{"image_size": 32, "arch": "dit", "cond_dim": 128, "targets": ["order"], "norm": "layernorm", "activation": "gelu", "fused_qkv": false, "moe": "top_k", "layers": 14, "positions": "learned", "orthogonalizer": "polar_express", "adamw_lr_other_params": 0.00093, "batch_size": 256, "lr_schedule": "cosine"}
Rows from block 8 of a small class-conditioned image diffusion model, named by matrix and row number. Rows with one number within an expert belong to one neuron, the router's apart. Each number is 128 + 32 x the weight over its row's rms, rounded and kept within 0 to 255. All counts start at 0. Numbers have three digits each.
Before each expert's rows are labels from the 100 images, of 14848 (inputs lightly noised), where the router gives the expert most weight on average: "colour at peak" is the nearest of a few named colours to the mean colour under the peak. Only what is clearly more common there than usual is listed. The data: photos of plants and fungi (iNaturalist). In brackets: how many of the 100, against the usual share in percent.
# router: router (model.blocks.8.mlp.router.weight, 16x384, trained with AdamW), inputs 0-76
# up: expert up (model.blocks.8.mlp.up, 16x96x384), inputs 0-76
# down: expert down (model.blocks.8.mlp.down, 16x384x96, transposed), outputs 0-76

# expert 11
colour at peak: brown (62 vs 35.5); black (28 vs 3.6)
router.11:046147072120130199147120180136110066165173104101086089116142185184128118143093118142136081130160163170127095121090130124118131138064150138132130090135174168148082174132136108098174165134077100153157162187123092139123200130138103212
up.0:101183111089113113139125149128150116158097131180097048130180110118128168130113037115077081124144133122135075157137097137078137173190142144141107147140133147146119138124107133103137172113116138133085113110120078123154103065068134134
down.0:152065155115090100152161163164127126149140134050101108085123103135111110114126140161142147172168109104132101138067117129093167127167070096092125108144183104125137102120112114152109126121168127179151052140147124095127216159120150106
up.1:169109143128142101128140138094153139154147115138071149096148133139103094097124123044107107141083121158102139142182152176123139151112174117056066170160129085157134089105099084157103151113132141171122123118132111172114105161073133158
down.1:176100081098163150122125137107146131103114091119114163211072101164100097149152132064168114128113139132114129120123165155148093134130165097134149140148131128133129168100134146110163105176102157138123175137111063111127134197066122109
up.2:095033136113145139112120143061092137130102114167111146175115133115116113119139136058101049109058117194165079128190119092152121079157134141120145106067121182149164088104133106143132147139112126148123109104141132142132113099149180138
down.2:098107124116155142103105158116127101118132117083130110156180087089098134146007148121162138144068156188120054086076099128116087124205111181144122130110126137110143126120121140095188120088173070106136097140076123136114200215165158102
up.3:152043133145104134190101096183136113162141121084132097171120131147115112142097095122102128131131177206127126120106116064134130135112142128194176128174073160145105139143152050135148171170092076140186135129140154141143155090111072167
down.3:113178121117122186172166141110140104133144107170127121118051181115118139129156113158144120103144160132129130169096138193050111124088073106147145122130165092190165133141146146151169108087078146110185111146184186112114070115067116182
up.4:123069174136147147123122168190139129138227130097134207117035133120169147164147133071137158156103136117125145131168136076101101113149074114179130085100104115050141136122115145069068123182086065093150163144142154101177154133164081101
down.4:114095118110162136093141159102080110091057140175175107151145104071161098128158136092116127118200126096188158196030139123157087085120132096137104153162091094141109165092129138096152121178162116062186106150097143125127183153083098165
up.5:144123138111124117137105101101126084141116128136115129156156131172143127126126130137089000098139129208152083155116139082114185106136147159126152087108138169058100094178128114129195161112122174157128151108115134126135144121079203153
down.5:117137153142145144131115143077115136117147089167138142169158081075131145131090125111126176179157131228213243077140084150136158107127092175111119150144126113181168110191153120074206137169121048111149121108136128085125134163130154159
up.6:149080116095054120127134148121117116113116123112171092166150141133132115148135070144169156134136131118130013122106137112101107128152162169110101098124079089104077116164157101097143123129109106139110113099114087118126093141147080074
down.6:115091164093151149132151131099163115105153171137121159090109149184183120153131071110132048107167062152056211098095173152137137121152121179136176166165123147175112178205145084150139099165121141168141089153137129102186135094095168123
up.7:042151117159179138144145104115142123177154129095112069143104179148129092192071124089083107163194140090169089132094128127122159110117185156173119081131143124176064192157131121087150134158129151160138178115150149165143118080124177169
down.7:159144169113134102132158192106124129140076085148130118131255109136105142117073162180153146063176175083128119129146136140122138151086079133091101119130149080109122053114157136109129089108142094187142155068140176113113201156130121062
up.8:111169116135138140149128123095173141140134140100145057090145132109121092121109152126129128167095147096152233119131128132129119182118123134151151122152088115138126141095133115199182114130122139152148111104141135159093100085082062073
down.8:110149128151141188142150134161137118094153121107083163065128129109117110160081082114137147168053140162120037066068136086106125143094137179137113145126087119152131137127136114155153103144172117131129087108095118104080141179161135111
up.9:141089154107146131084112160098134103101109111124154187119103184190143130119097059095118081107103118201171091109078141144037106085089089123109134098148132151046165157138116164097158111131116111128128135116148169078143092108129158136
down.9:111117084110126135127161149140114132128163084191089137117159116076122193101169101115187167071099141209121185140132139120124129074152142149138130177159162100150144084082143135109175103128131125094206146126058101060132134116086133094
up.10:115170086085179080125101152204083115135179132053139143097131165107092080129119112089071119065145159070168064134085117158127103137080133103088099103157114118161077166135128117142131103117153135184156121132122111089159101084109160155
down.10:142128158187125075103139135002153185079093128144092129177190164102164168122135146120130108131190102116179129154150107152088165140128097117107109152122136119122081082097135154109124100124100097192108111132109156117092199150130122120
up.11:139131093145138153102126136097149207130090137122126160064121145164096127140156104136157107123214135039089121156114117158092142129086079088085112095105157133121126071161151150140145139093140144096121106118107149126078134173172122129
down.11:145194110155089142148118151124143157133189130139096129081170124127124168148195152121114134120183162084132144133149087140131160146129131114133169106158142131159123085147149169147099117130127121115173113173113125093099068084099167126
up.12:135143112123150091060129160165159123128129099130160161128070136134115096198134122092094170095138132175113112123083110125096118111103140124051123173149096134164104114127151092146189128133176096127130158092094129109138123108154094089
down.12:129140087151150156145136159106120131072073097127186114130142074147153124168166121115083044101111147194116190067074127115142110089115121145164119143190095136056116112159107102140163114081163110099110156130088152134129138114170168144
up.13:114137157124164117171147103060110113116136130105120142172127087068149145134155133099116179170094118092097094152205168147174034074172139171105118094174142129191139132054094175127106123116168212093140159155154124109157099124128097095
down.13:177080163120147097101136180094176109129088126152105170205162101092078130148088149137143165131131112152127177184140139190122144141141073130118114129128144124144167109126085140090187132116100084123100082147165115129139172166143143127
up.14:148155123128154123123135105150096149114148137135102122131068104104163145123117104091096166121141135172092166137152102135123139183080125124111151106136112150117117084167144111153065109118140126127129125137112128161094123176164102117
down.14:142086127061131108129107113113143128085148108103129094159139098096132096152120125118202074088215143090157097109117062126120119121116121145116217131116145069140149182161120090136150096106167171110129155091138080125105146123129187121

# expert 3
colour at peak: pink (25 vs 3.7)
router.3:083113141120128152104089151152107103053180140140097116099126133167151137104126099147132073176068125099161052131098152157123101092154117092090084123164110174160140134136122164124150108143098086144122153108119145129119164108112195112
up.0:078124110123125177135125116145123127121132139105083100110156140147177141053127100115101142132118170181167169146152139141127125032080169147131148092139123177119138113124167128109199147144132128130127170145157125088113115100179171107
down.0:108118139116149138128139150148150148124131109126142053162144132119098159025117196156087101117153171118139155177128126125100114019157092105119158107050134171121136148095091109147121106156143137126128204123179128168127148140127112158
up.1:110147108124092165118078117108107164121104110155139176174084125157143129110129180056164090158183121115085086180170105121094186067113154158190146110079124151108117091121098088146123199155190116121087108089113113110109137137137190096
down.1:195105171145109126113122121129073108120134162130116165111126140133087126108108138167116123083188132154162136162168073097120102079138152073148152181128066135070087090144115130139109245112069119148193164119098128112102099152138119112
up.2:144180113108149098137112114124185167124097144140181162036119093138156082113130067126107153142156066108120078113104109172152143151131144107111168110087174146113139087161122115123161059137163145160118164097139161113139154120163144183
down.2:088112163145088115110114119121149162092136122098126146136078183171151147147079103121142085083136170079136060141141115146130073127133135170119101176137173104088173145103176030145115103196098133124126094069120083109114146105143139138
up.3:097131074120161109148140131096166120142138119172136153085190116099140148115108129128143178088152160095098131138093088128144157173126170135181135166195096063111208111157118125140106125140113086223101152134131082066048153116102126126
down.3:159148152133074134143121117145170166117153110136126174132183166033139132098142127094165062144169093104130103130173120061188128137170157132091149105089117114129144180099165168061126084164161166144130104116076173130066127150143120133
up.4:105109141129145109109067124116110160089194114055111118213099164132083075111098146106107120146123136074115192150111152095109115112161081122087068121153124128151121120099141093172148152224118074096112101120115073064121130128090165099
down.4:137122132109180151122212117165112100148094114120125128072123089151128172133120152144122226093095144087118088141139088105138145149084079198180068112116151111147120183170107086100109165158146084109134165160152131143163092143145098175
up.5:153125143131183103176117162144176156141081097120114144117119097108117088158122112087189066190063159117141166128118174185092131079119176114081133139131145101090177122110174090184099116084143111103151140158106113073105110140133161125
down.5:134123152148104145150116172168147102109147124167107124159135103131054121086152159139089168093122157099116110110115112108111220143111131120119132085163148096111140134106159150199071131096145103129160130096134090128158128118111055119
up.6:152180130100135214114120103168132129086108085126124101131080123098104112158167129126165093105063142171132143125124030111109143109108098124117169066179142104100119087177143098137021098105145141113099143115126147121101110133131122149
down.6:114056117133141062135113171094140129095103146215182138169140133070111105178100130073114134108135147095097145142169195133157092130129100142114125117153141133124159149078076092123150106155094126127148106117162146134114113156140143090
up.7:102168147125097119113104124137142130126051115125133091121181150104025094146098191132122134119113111111059015121124111109141140171161166122108139182163133128149131162085160120147055109153129097097127120148150124102147117104139197141
down.7:113135144131134082134116141097134163102096091170164097140152094135118098104174105143171176104117085196133184119065114140147140108122113128111156214140158144143141147171141112126120140171118112155108097116164120098138127157120138092
up.8:056159145127132127122188111127119119137131140134174126153182175161164104124131131134106173132164021090081255131140124146107088134203173180126177172150152100102172138109136139132100097066170069089092107172143068118135142126126163155
down.8:208140061111158148119094105120119104150172106157140141118118127121137125133112134113100125165179172129128127110114155164124185106096175139112092118145144188168145136095166149139172106094085116148128145160133185141116196107135112110
up.9:179061154118236131100119124150123170118148143107139098139189175172071131149104206020126122119113140074113179095084101122086131212090112116117113127195156134109100166138143124131157143136125170126123116121105104110130127079098116132
down.9:123117146130145083154118150103136094201107042141127071095085194186101164118144166171069032110091157146104195095096164180205105178143102108171152108155129127104123111151086148098092106165150126153121045129132122119167154182127131148
up.10:090147167117131061130184141122136149139161115134145101115148172144117133129142152117132173109138047048064089151099067148110181150169183127153130139139128097135132145121160106089104095078142090088118122149107125089128166101078118199
down.10:142168097135127107137153123125120123123155165213131107129155158125087159173146150112134047053112200102182093200179174168104078116112195111112123116098111144101162086132155078162083109125151155121128126097136120095137093063137122076
up.11:147138167141202104161115094150150106118146120115105126104112128159156102151132093137206146097122115195131107122000157166148140147153180098113132205109085094134168158109173124154106111096172057145145126162041075147135115177100117130
down.11:156156130090131137146123164129149105141102095156147182193082108165063118207155134105138148116090192130143097165069110119102182133115093062138145138122120141120098135215110140106114153123147134129152131139166089149133139169079101101
up.12:152157133120082088083146088069119141111130123166140152170158098100164093106180094161147106130148167054102163129134133138105155133149148144113045113144110140079199100134138152168073076134149233123117090077158151098112084123207148131
down.12:121122093162098151070081099133124093158119189198112138111106124091111116135119149087104148142130141116129057094105169057155115135089134148100101182128122174105125059186166143134115072113158141193148156102081106116093161089147155139
up.13:107135121118230120157140142211119140107124116131112138124105139146132132149162161141093058077120118114100079091056140150113154127149121120124134192094096134193115116137121160070119096089140125141108122097065138110120129059082189130
down.13:151154111216204131137164124087121164108162147118161163158120082118168149169147136056151226096108150108080148121163142140106125134180104121138106097097118115076127062077079078178119127112123143146127123151166117165133130171140092112
up.14:143148152067101132146146104106081183122156096122168144153124133138128072067101135092178138119217134195096112163129144172156115017160136137087145111036137047089121082110109125158183105140114129143131133117119138164136178145114085150
down.14:165052082136131144135091137188027123140153150098099098091149127162152137056159120144127100095186119163127178133145138171070088073119122115150093141198134107146169074122112116131200119119106139140100143129092130131140077167093107134

# expert 15
colour at peak: green (31 vs 6.1)
router.15:141088111104078116130155136133175127144139128089121138145146089117142109130151097130137126147098155134126117128157108104127092150097177152121131102127123191106095139128138093105134126137148138174095141024144136138109087043120131118
up.0:121145113065108092099120107135096147134120142131132153141156108128122140089128026000074085124119155121133065125140124150233111171103153116152155120155144131199100143108137126168121121123130147126138136142136108132127152104148066146
down.0:107115110107095149118103127157130112152159102138115152125172106106157187160157136201061144140094119122088178093141121125073189153099119125122125146158131112100105041111094141123120102125117139151097056100219128080105131116114206126
up.1:100135126103117110158162096129164152118164125106134146110107129142147106180128190255202086156152157136146089097118134106089153044092150141092149138132076151146134096150125098106132104137129173119093124121206114135118094065107141153
down.1:076140144104045138123105211150166162164127107199142126124141145115122127160115117101147156072117097078109179082144131150154104148125122143136095143152147143145072118153102135163045102141113171096109098128078141152157150114139134110
up.2:103127133136139197093118090085125155146153134125088067139147148131130112091107073073074098113161148128148086154092164136129118073106117097125199174130131157126143152133131125128206081107092131145128124095119131019144148121135151126
down.2:104102131103170139132105142137100128199127120090144099157119170178057153107182025189117122122151106119158160121133145137126157091134167113139152116183109117114133172158132124085153068136158127093133067141149116060127099109114173090
up.3:106089119134121173123096163154136157135142111178125133148175097147099053087111148141112136129126165144096151140148073118114173140074125148120066141162118092125094100159137166090144095131167114085128119083109144103072147080055088120
down.3:133226091199087139120144116149120154154148140135089176095078180152146165105134157152153158092118110132185160088145173142121176119156133142141138142157146112136091143129103120150084104136068121126172136098099154092178163141196093149
up.4:107131158096094097079128150136142173184130138127152115116087169136101112156152080142109127185118085070123160142169118074092140120173085115144074151151060094116068151091140135123101126148158131162108090100099148122099142135099113193
down.4:129127149108133138099185095134182143088112136107125073150087109121116077127097140078156122105073113135093022111108076120135142141139101135152101144136178154164166112064159108074137100187102093073105159148120187139091160176163145121
up.5:083088184125151145127075138121098166107193116078091122130159162121121104123117177145120094103159135133117170127093150153132106142137067117110106148106068146114099105116140171118126082196081093110098131140136073041117155083137137104
down.5:132140110133204152098183145169077193086103140082103152132136124101153125121159140140153153101130158080125091096141099168144182120119124170118090128135085179130109157112125124144127114172157078070163178196119169150130129145130127142
up.6:121072091106156129124136118081109154152214124164103124133143131171115132114158148213141084101165162132081042117080115164152088139093162159111143104102140153122159105122160086142185140103113111115107128122107092085094111112115220137
down.6:156084150139138113119058115174090147154164086177200149175166138138099133123081105119188113169163128127162166101159159102084161114122166071155093167159105140117155170217178140128195151146131157137201140133139145174092146119122012142
up.7:058136084101171197115127156128150154133202118113098093112120165135106077152081212105136074119134141109155140099068152200069109150154145131107128108143136177180030167115145135111194123109107116225176121098128090067140123072109108180
down.7:140102203206061136140130155117145117087142130112120113160107113120114154095192150161165126079118142110111133131122119195135171120139109097163091121124171146154058079132123131085125176129100090130088103076097193168140177121118110093
up.8:120078091120170144191163040132119154163129123089129121181150098144124139097124123147133128134123156149138115142153099130095136083054123147110106173158064148123158166125137106124207078160159149131083128084131069112133129057128169106
down.8:158055160157163099093092052111099113147111151090144154126152117196134088107163129146073109127113177138127143107132099181137131104093107135122106080140082142202153066166160100128182129088132133183160156123142135181158171157124153111
up.9:150172124128114128151119131217145119135101124110138194136176106126168131180113112221108128136158133090134146120098089179227160103108108139170120155145101097138101104101127174165116105142095124122089118152135030179087110163138118162
down.9:120079110120123100135204111066117183136129079113091167080062170179130066156130090068162088138104120083121128170161125144108089138118097078144122095141108120154138127130115167116167090156203120159153096125088147116148111150167098115
up.10:128120136176102094134122069150115116160131122132123086143185133098125152090152148091122106135114066176122140102144090185064155116147085123137167080167099169149114171132113107109141135147121175145144103121150089179156106159048099154
down.10:130100159148099098139166077165103127138137123131136128099053139153120149144162135097119148129063079176116170111124101143079136090056136146133112087159096196143137089136103079165139122124158133122133112110168163092200147113177127177
up.11:099144107170135144106130206151103041147138129081114119128136123188143120200161149067146081171132128121187136084108103130146134124110185146130109139083152158165119161166110151124101072153145125098095142158143109115125134135088183170
down.11:173120142141120216143094120115088107141144126112117128153211108167152059143092135135115091140216133120158103103120080137132036103129160137122091164091130113102108185063081073143115155162103125158082099119100141081126044123115161144
up.12:125122109073115191108148117255114177107196124106135195090099147134146109129143156124147130136169125135094104142108115124095086149138112141145110094194116130044136133124097149137146096118138140137115109145101126136130125107152071107
down.12:123135114152099158194123132088118118120149099134080198138105107154132122102131175161114134138095113141143149148162149148174164139154109084112142145106124127123111080158159116118142163172120177118126101122075118052130127152188117166
up.13:150133078000058147129173176185151116129130120083132119108092128152135119084117131030103122101083119127115131132106136082122127125159116094163139131158131120120133122111133117105172105119184111132207149135128191151107150109110112132
down.13:175123165134132124153095130138135195169104163158078161092079166104134146162181152165142126162141131120126163182067132120133132119064103087114143151185134089152127196144125116143056109135144155164104122145178114127169154116120135091
up.14:123112159120068097118147132113177134150139141132128149138101110152146144150136052176116097156084148182128079084105137142210099117172145145129148117051126151111112127195120109181120213127112124140111170108119140169107133181063142126
down.14:096118126114093134105093079096105084119108111114149127133161113088135091124096088170116109151043151164150172110125158166096145090113130171135137110115121120077130065172122146090113112094120155165120075139069112153118140105186108132

# expert 1
colour at peak: black (79 vs 3.6)
router.1:146151155115127163130160132141110141147157136154171152158141155137125116108155155065153152094118140100190225120157095183139130041133090133115129144084110196133173060152152127088162141112118111167115111107107139136094127112139118104
up.0:119129106115188106106110175120135172120138145088157151117157154089173114079164101101060134168093134003151197122149098160099130189143154138131136112056117089077105117132108145133131109117170129138100144115083149120107084098073158108
down.0:130122173133138167171080122133144127175127117119167178091129153150152090146121140124106146166103131099115076166165137113093136088118097108110131146159159089124074152137131204121101106135136130098101123137132114111123152107072078175
up.1:135145108131153123128129116157108158157125114154112188129110130130216125127163099119136083133216151201173066136181158155103143059105112172104124091095156140138198074127134150115127118117160150137114145165126124116125114189166057126
down.1:147145129143117111090095155143152094121141157137174133154081129112081149169137195144130150113207082097112166125130094133142087058102113154138113148156130119117144175134142150107091103132128126121133141137124094089048145088102194135
up.2:140171112078144116092130149109194104098155124080129083088165127096125085084116203183129133115090080114087045133121089137156145187095124136115161107118151095120100113114174131100142131139199131127156143138180110093146135135176110147
down.2:155062110083219139116147128177107151114095146163145161107150104141160188131153185121108082142105101154136191120064115114158158165176111100122109074120118146205145144166182146200139139093037130124135113114132163146142099133156128136
up.3:150094124091080088164136121125126150075196141119130124126136146095105143169114173104119156186154111205112099146099162132120048170152092115105075078148121190152128135094122102129103134124123165131101122149100122143122157119045106076
down.3:125142137136119179099188092155168105132140144140134141109105164099136102117150117134108079120162118165124127167170140174100126150130122135140185045096112151179162172113111113156122161176140143160143117129121125129140081095095123165
up.4:173163127125097106120103124069115165166138111141153152114148147136197149182134028155135085099185156130122077101141140089159121143137133124147111157151155155047140101180113092087073153114132165163129111130117136132095169122119077161
down.4:121131122131133133159162129177109127135156097121129130179100122136130078167170123189138113132213130103078187130029134135094111180160101136157126155134136158147101184111108146120112159144126174118127131130121158092167128155134107138
up.5:124162144114096108099128121067141098147190118141139122123143126127162128116119098219153160046181119130128112117033115133134055135074097109108099118136112118196155106039140131126123075163154106143197129130084126091128164187103158082
down.5:164138101135132138144135142114168157120054141091121148145158123077163096142153192178075139144136096123159112131171106109169139119181082143101141107105162180085132180089119111081168141111077123078070158125144125060182170049110137144
up.6:153136097099108155112086145106099139103118115174100105190090137141154142067150160015096110061070112186147139153171096105172114024117137127195106101132123143086111098161098165095136107142151146124120128109136136114134151131055125169
down.6:102146137135130088122156100141136143128156114140124156120129146140100168109099176173119083172097048132137134095087076141045133033145089104188133134124121119128160124123118126128149135100119125161167100135131134081082101147132175134
up.7:102121100137126085145140153109149152107147127167124199124112180119117101110169175129135094147080108063117048095176137130098104147100100141152194145092082166145124103185120154119110091137039102046129125126122157107092119139071123209
down.7:160114167122111147116109151100141133160131165129152147088135137163105144139171120168186155103151099138116152123155142100100125112122099090175086136073142163128129063071150220117169087127141117075093139162138056106103069150106130105
up.8:121180163151105165113147142101180156146162135121125255125110138106128145176143144133103152147110101046113116115143133123136099222120118125148116177133139085100078158126140096098114098143146122111141129129147110065130108128151109141
down.8:111191131086162150121135160185120100130176121159159125158142106171093184134190106104155131093112178149091189184169119125179139105167144102144112118110096141106120128151114151065120111141148106145121139093094106056111111132085151117
up.9:129196123083088195107126076183154161146086105165129249133146178077124133076165205131143168112131079069130098164172098121145116173187110093129118180145104072097160107115093160091128131112131149129113090130110137101105122075068144151
down.9:061132145118027116133108109149160079214152134132081128149098094157132136141096157096170150079141165157074141114187119118210129083186038097125167089133119085111212173150045126161149126171092175115155192131142148090144099124164162149
up.10:069117122190166164134114136227089155087101088166105138140141125117074144162104129118146100142178075070127072120088148145095191160157127126115151126148131134129135138090117126116175131129102128111096112112172111067141173114149189105
down.10:184150118114123198172127098107120122102115145111095116098126137156094116139131130107144091117183117100166152138112153142134146122155135092129116173136101138152117113146176127113152146182153137150121154068140131148134142154131108164
up.11:122088186162175169135145048039144152136109129091132138123070179115100082091142098119152127183151168070168106120148146160099082201135113115193143153110111141103078112176112096127131143132141141145187116121151161064100051118062160112
down.11:156142168114123127155161126148157056177133136099148121137134150115109132126158163142129144150143105133150135173120133120125160119112108154110120165122114122107098105195123138140174065106080136084099106117108108078192083198187104143
up.12:141136124102132202122136151128121142134116141138142255125092113114090096206130075146244091125095139153138221121167099096078108021093117105127119145129128111086159121181147142173126115143143117130140115116099117088080123107084187102
down.12:103121125123117123112136113167164139037152087088123106168139108093140124117148160109123126115205114149140076104055142106131123147090181147117170133096143090184147128140147092134102100113116124096136113148112134133133109248089148057
up.13:181148150170021106166091130148162112151149134116117074147117089119088095121137095175174148116123133126151071099116096122175133098119085121113170101114097111095107137146145169115135138144109088078113136094101126109125142146118120100
down.13:115115128145122141137159140103133133107120135131101160175155122138178124093161110137130133157109120104141182124068129105147103175157114119129112117098167176138127141130097160157068150162130156152123127154110154071160123083146126112
up.14:118110124117176065147117113075148138154109139105102209117115115148157153114123210125175137124085199173146150112198130169148140095085153135168080110167122138197136128112133141159082102089164147117112103165110112108120127079101076062
down.14:110094127127113155143098117180137118127134062105121155152132113163078148140173130170177102101066105188137100110073156113084151119066113157112207117148108075150130147133099153137088113127149109117175175138109131199144152170128133123

# expert 9
colour at peak: black (29 vs 3.6)
router.9:183176124114061130183168121198079139147077122126144126177135112111147125122152129176193168083139075100144155038126118122084118148153127120148140166107147141152105151150109158137128129080097130177122116092132156166135107135118094115
up.0:165088158144147099128178145116115132114142121144128106051136178067130120142120155072156124146125163171156130158093094121167191069097110173092128119119102110104143102226155170176114122107130134126094097128126146072093106128077143113
down.0:144138142077151163176112094186108147097071170109091158134176178108143082101109095142185066144171040129132084111111129106156187088102138174135148114157092103113140145080118171087088135117102130136122077118103117173065129127185109122
up.1:141081119131173189134100176105096138159128099135148129122143157117137138084118154101103154100142136207196163152100172095134107236147138181104072152102155121168142114176118157109138195170120138153104110080166142152137148130093139096
down.1:100122099022104186141129127089076179130137111099103139158130138055101125148149110154079190161092154157135026092139120128095083161101167118136121137129123149097081210144135155156078167163098122153116121078126129124081156107143161076
up.2:134143141094118069099112120154151138160187149122117131083121149163105158124128102135102108140134128105096142156081169121153097108119114113187109165168163132168103134119131146137068087136163146148098085109132113125101123133103109137
down.2:140106097148106151116145079129122127128115103131111191087107157100106156118125162120112147126119076130137073100090125163101175168133149179116120134178181108098121165124125084155084099126117101094098136102093141098091163127168119100
up.3:152195157111175169138134110084125154108153124118101184108124118120150144072134081181073082122089112119133069102212120125069166082111100099142104132128128187202157115143109146096093127141114155118130116122110120142123114115050110185
down.3:137131072172144103084094098140138085094119188085130144106135134084182082121071138156109111112156177149123103133095135156103109130158132146155138108121118107114067095109132099123109087163137147146161075137080154114193168093142056114
up.4:191136122108050081098148181106143140174157150158120168100107157141071115140120136103117171142092126124134152112115096098138129052075132140145133132136119140204121147107116139074065074119138169081105110145146105094126141141170121146
down.4:102141108131132045122125155120128144143164107094116132197152099111083134142147161068087103151078176121133095186138097103098090137166179123084109206098078171075124105111107128095097136142125184120107168140081107060118119192143097112
up.5:079136142134134145170109158154141126142110156179117126131153114104133094150161058144138053111121192127125083099109086148172148048057136128073127061103163116133181112129167136141141112141161073063165185165138145074129120145061104125
down.5:133146088155132176197149104136141075111138119151146075126124130097128167134154114135128108095149139179142103133115148163138124109140130127158103119159140105154058115189069108173171111135125107116156134086095082129140099138153134082
up.6:126128152136171153118090150088196090129173139087108073105115141119100091109178096123108097090109125128082058153148130095139098113085134115092117150122128166159156124096155167115177102137149194120108153103105155138106138075076089191
down.6:172179142089074104047099104089093102106158122071105159109120094129119105164125092122159135090072120132112125166084162078118099107096071117177164117195144124168182146189171140121164128092147132177125097164104171124168105112044124113
up.7:117180125139142120151107107162099213132126117138163140121097137143156177168088106103045076107136160110124116137017098125149161151077158123118042164149118144142127100060128087093152122135114165131124137112095143173153138115095149139
down.7:131160136126116162100136142110139079149043113145142092146182072104157128067092136126091101142124129055152128120149141065143107100131155141106147072193184094202125109154143176116102124160159127110100104106122190172101144203156121117
up.8:095136128132135174114113112118167111124172132065132124090136123130143098173130076196106178113108061092146138181219122143108024110152136140147124074171129096139180142123124116112078120163101129161110125106159143193136119103074160110
down.8:220173169159156148091109112132182131135143134128166165174085143115165130160161103127247098223141166100083062133125119135137140082106085147103151116096158154136129073053174107110087154151136124171110161139194122115089162155089052131
up.9:114169170119157196140114110147090098162115127111103075127142113120173151140124114090037126145105153178119156131146149105120070102088186147105118101182113243137121152035116114096165144153091162128141128113131117128126163114110126141
down.9:080140144109080152094138142194160186108073114099163101123170150085109129113150108107210141124159123127128113139139107096125095066134199124133086151102124122163140123107120106146094144128141144123175096123138127161143127139197116131
up.10:176086085128137134130125164075135155144116097092131155168147170128064144142118147073085174066057175192162079090059098115114177032063098135156112113146114102160105136125144173190172118107080160111139125111163074112138140137117063145
down.10:106117197167137156117129095161145113108086133193087165119112138114131122176135107127126071162075138123098145107094061140119116137147152124118089115122162160121099123163094153124110133074086180147067120124130129089127108157157151109
up.11:104132108113140107104137148228129094179177112109151123115110089129123135112153050171161098142134056092141138124145154135180117129121101144115130149134148112169075128163134145078142078151149119087146091124125111130111128160093137131
down.11:179085145152146128166119131110203181147116164132176078094104121143136134179083141154096069122109060084189121145102159116163161120148183095143122114106169124175141164113176104056153106132118114153108106124114140118123136099117143137
up.12:121143109112126123134119151146139107126125102148121140156104127119155129162147131110114111095099019107228192152104076129172122182135139131161039157139094091159166186182138129171085128125122173098130062122123133122119114132079085135
down.12:138095140140107192139133141081114147138149142113133128144139133073114105063117082145136110144077146100147031161121095120144132094170108110127131107070170117101103194121076137089150119134139129106132071118112156133145110123101097102
up.13:179188171136145164142143138119152140138133147187109125128082143148122134127148200073049114121116182154139141109126102070124113095085094138097098154180106045093123118167104153154144117102169131075128136132118122046107075125058126142
down.13:122144164098117154137091153092177194131065137091110187147176156108170153110119123172127106193103183113101122124132153110130138167148161150130163020075114087132140089111133159124144091137127106150128110132135154116163107148169083097
up.14:162124131096127126104138103120116134130129125156097119105158129124107124168132090121093100119087114183059110109133064065127089096105112145088122121138111152128123148059138135122119133162156136130118170115179150147098147127107060169
down.14:082113152122147139108129089137140097091117137122099128067117130067113155131130129145052121169101174129115156171139099103136053108129102156140119083113139097112094105087103110134188091119183116139132120135147132111112045058136118140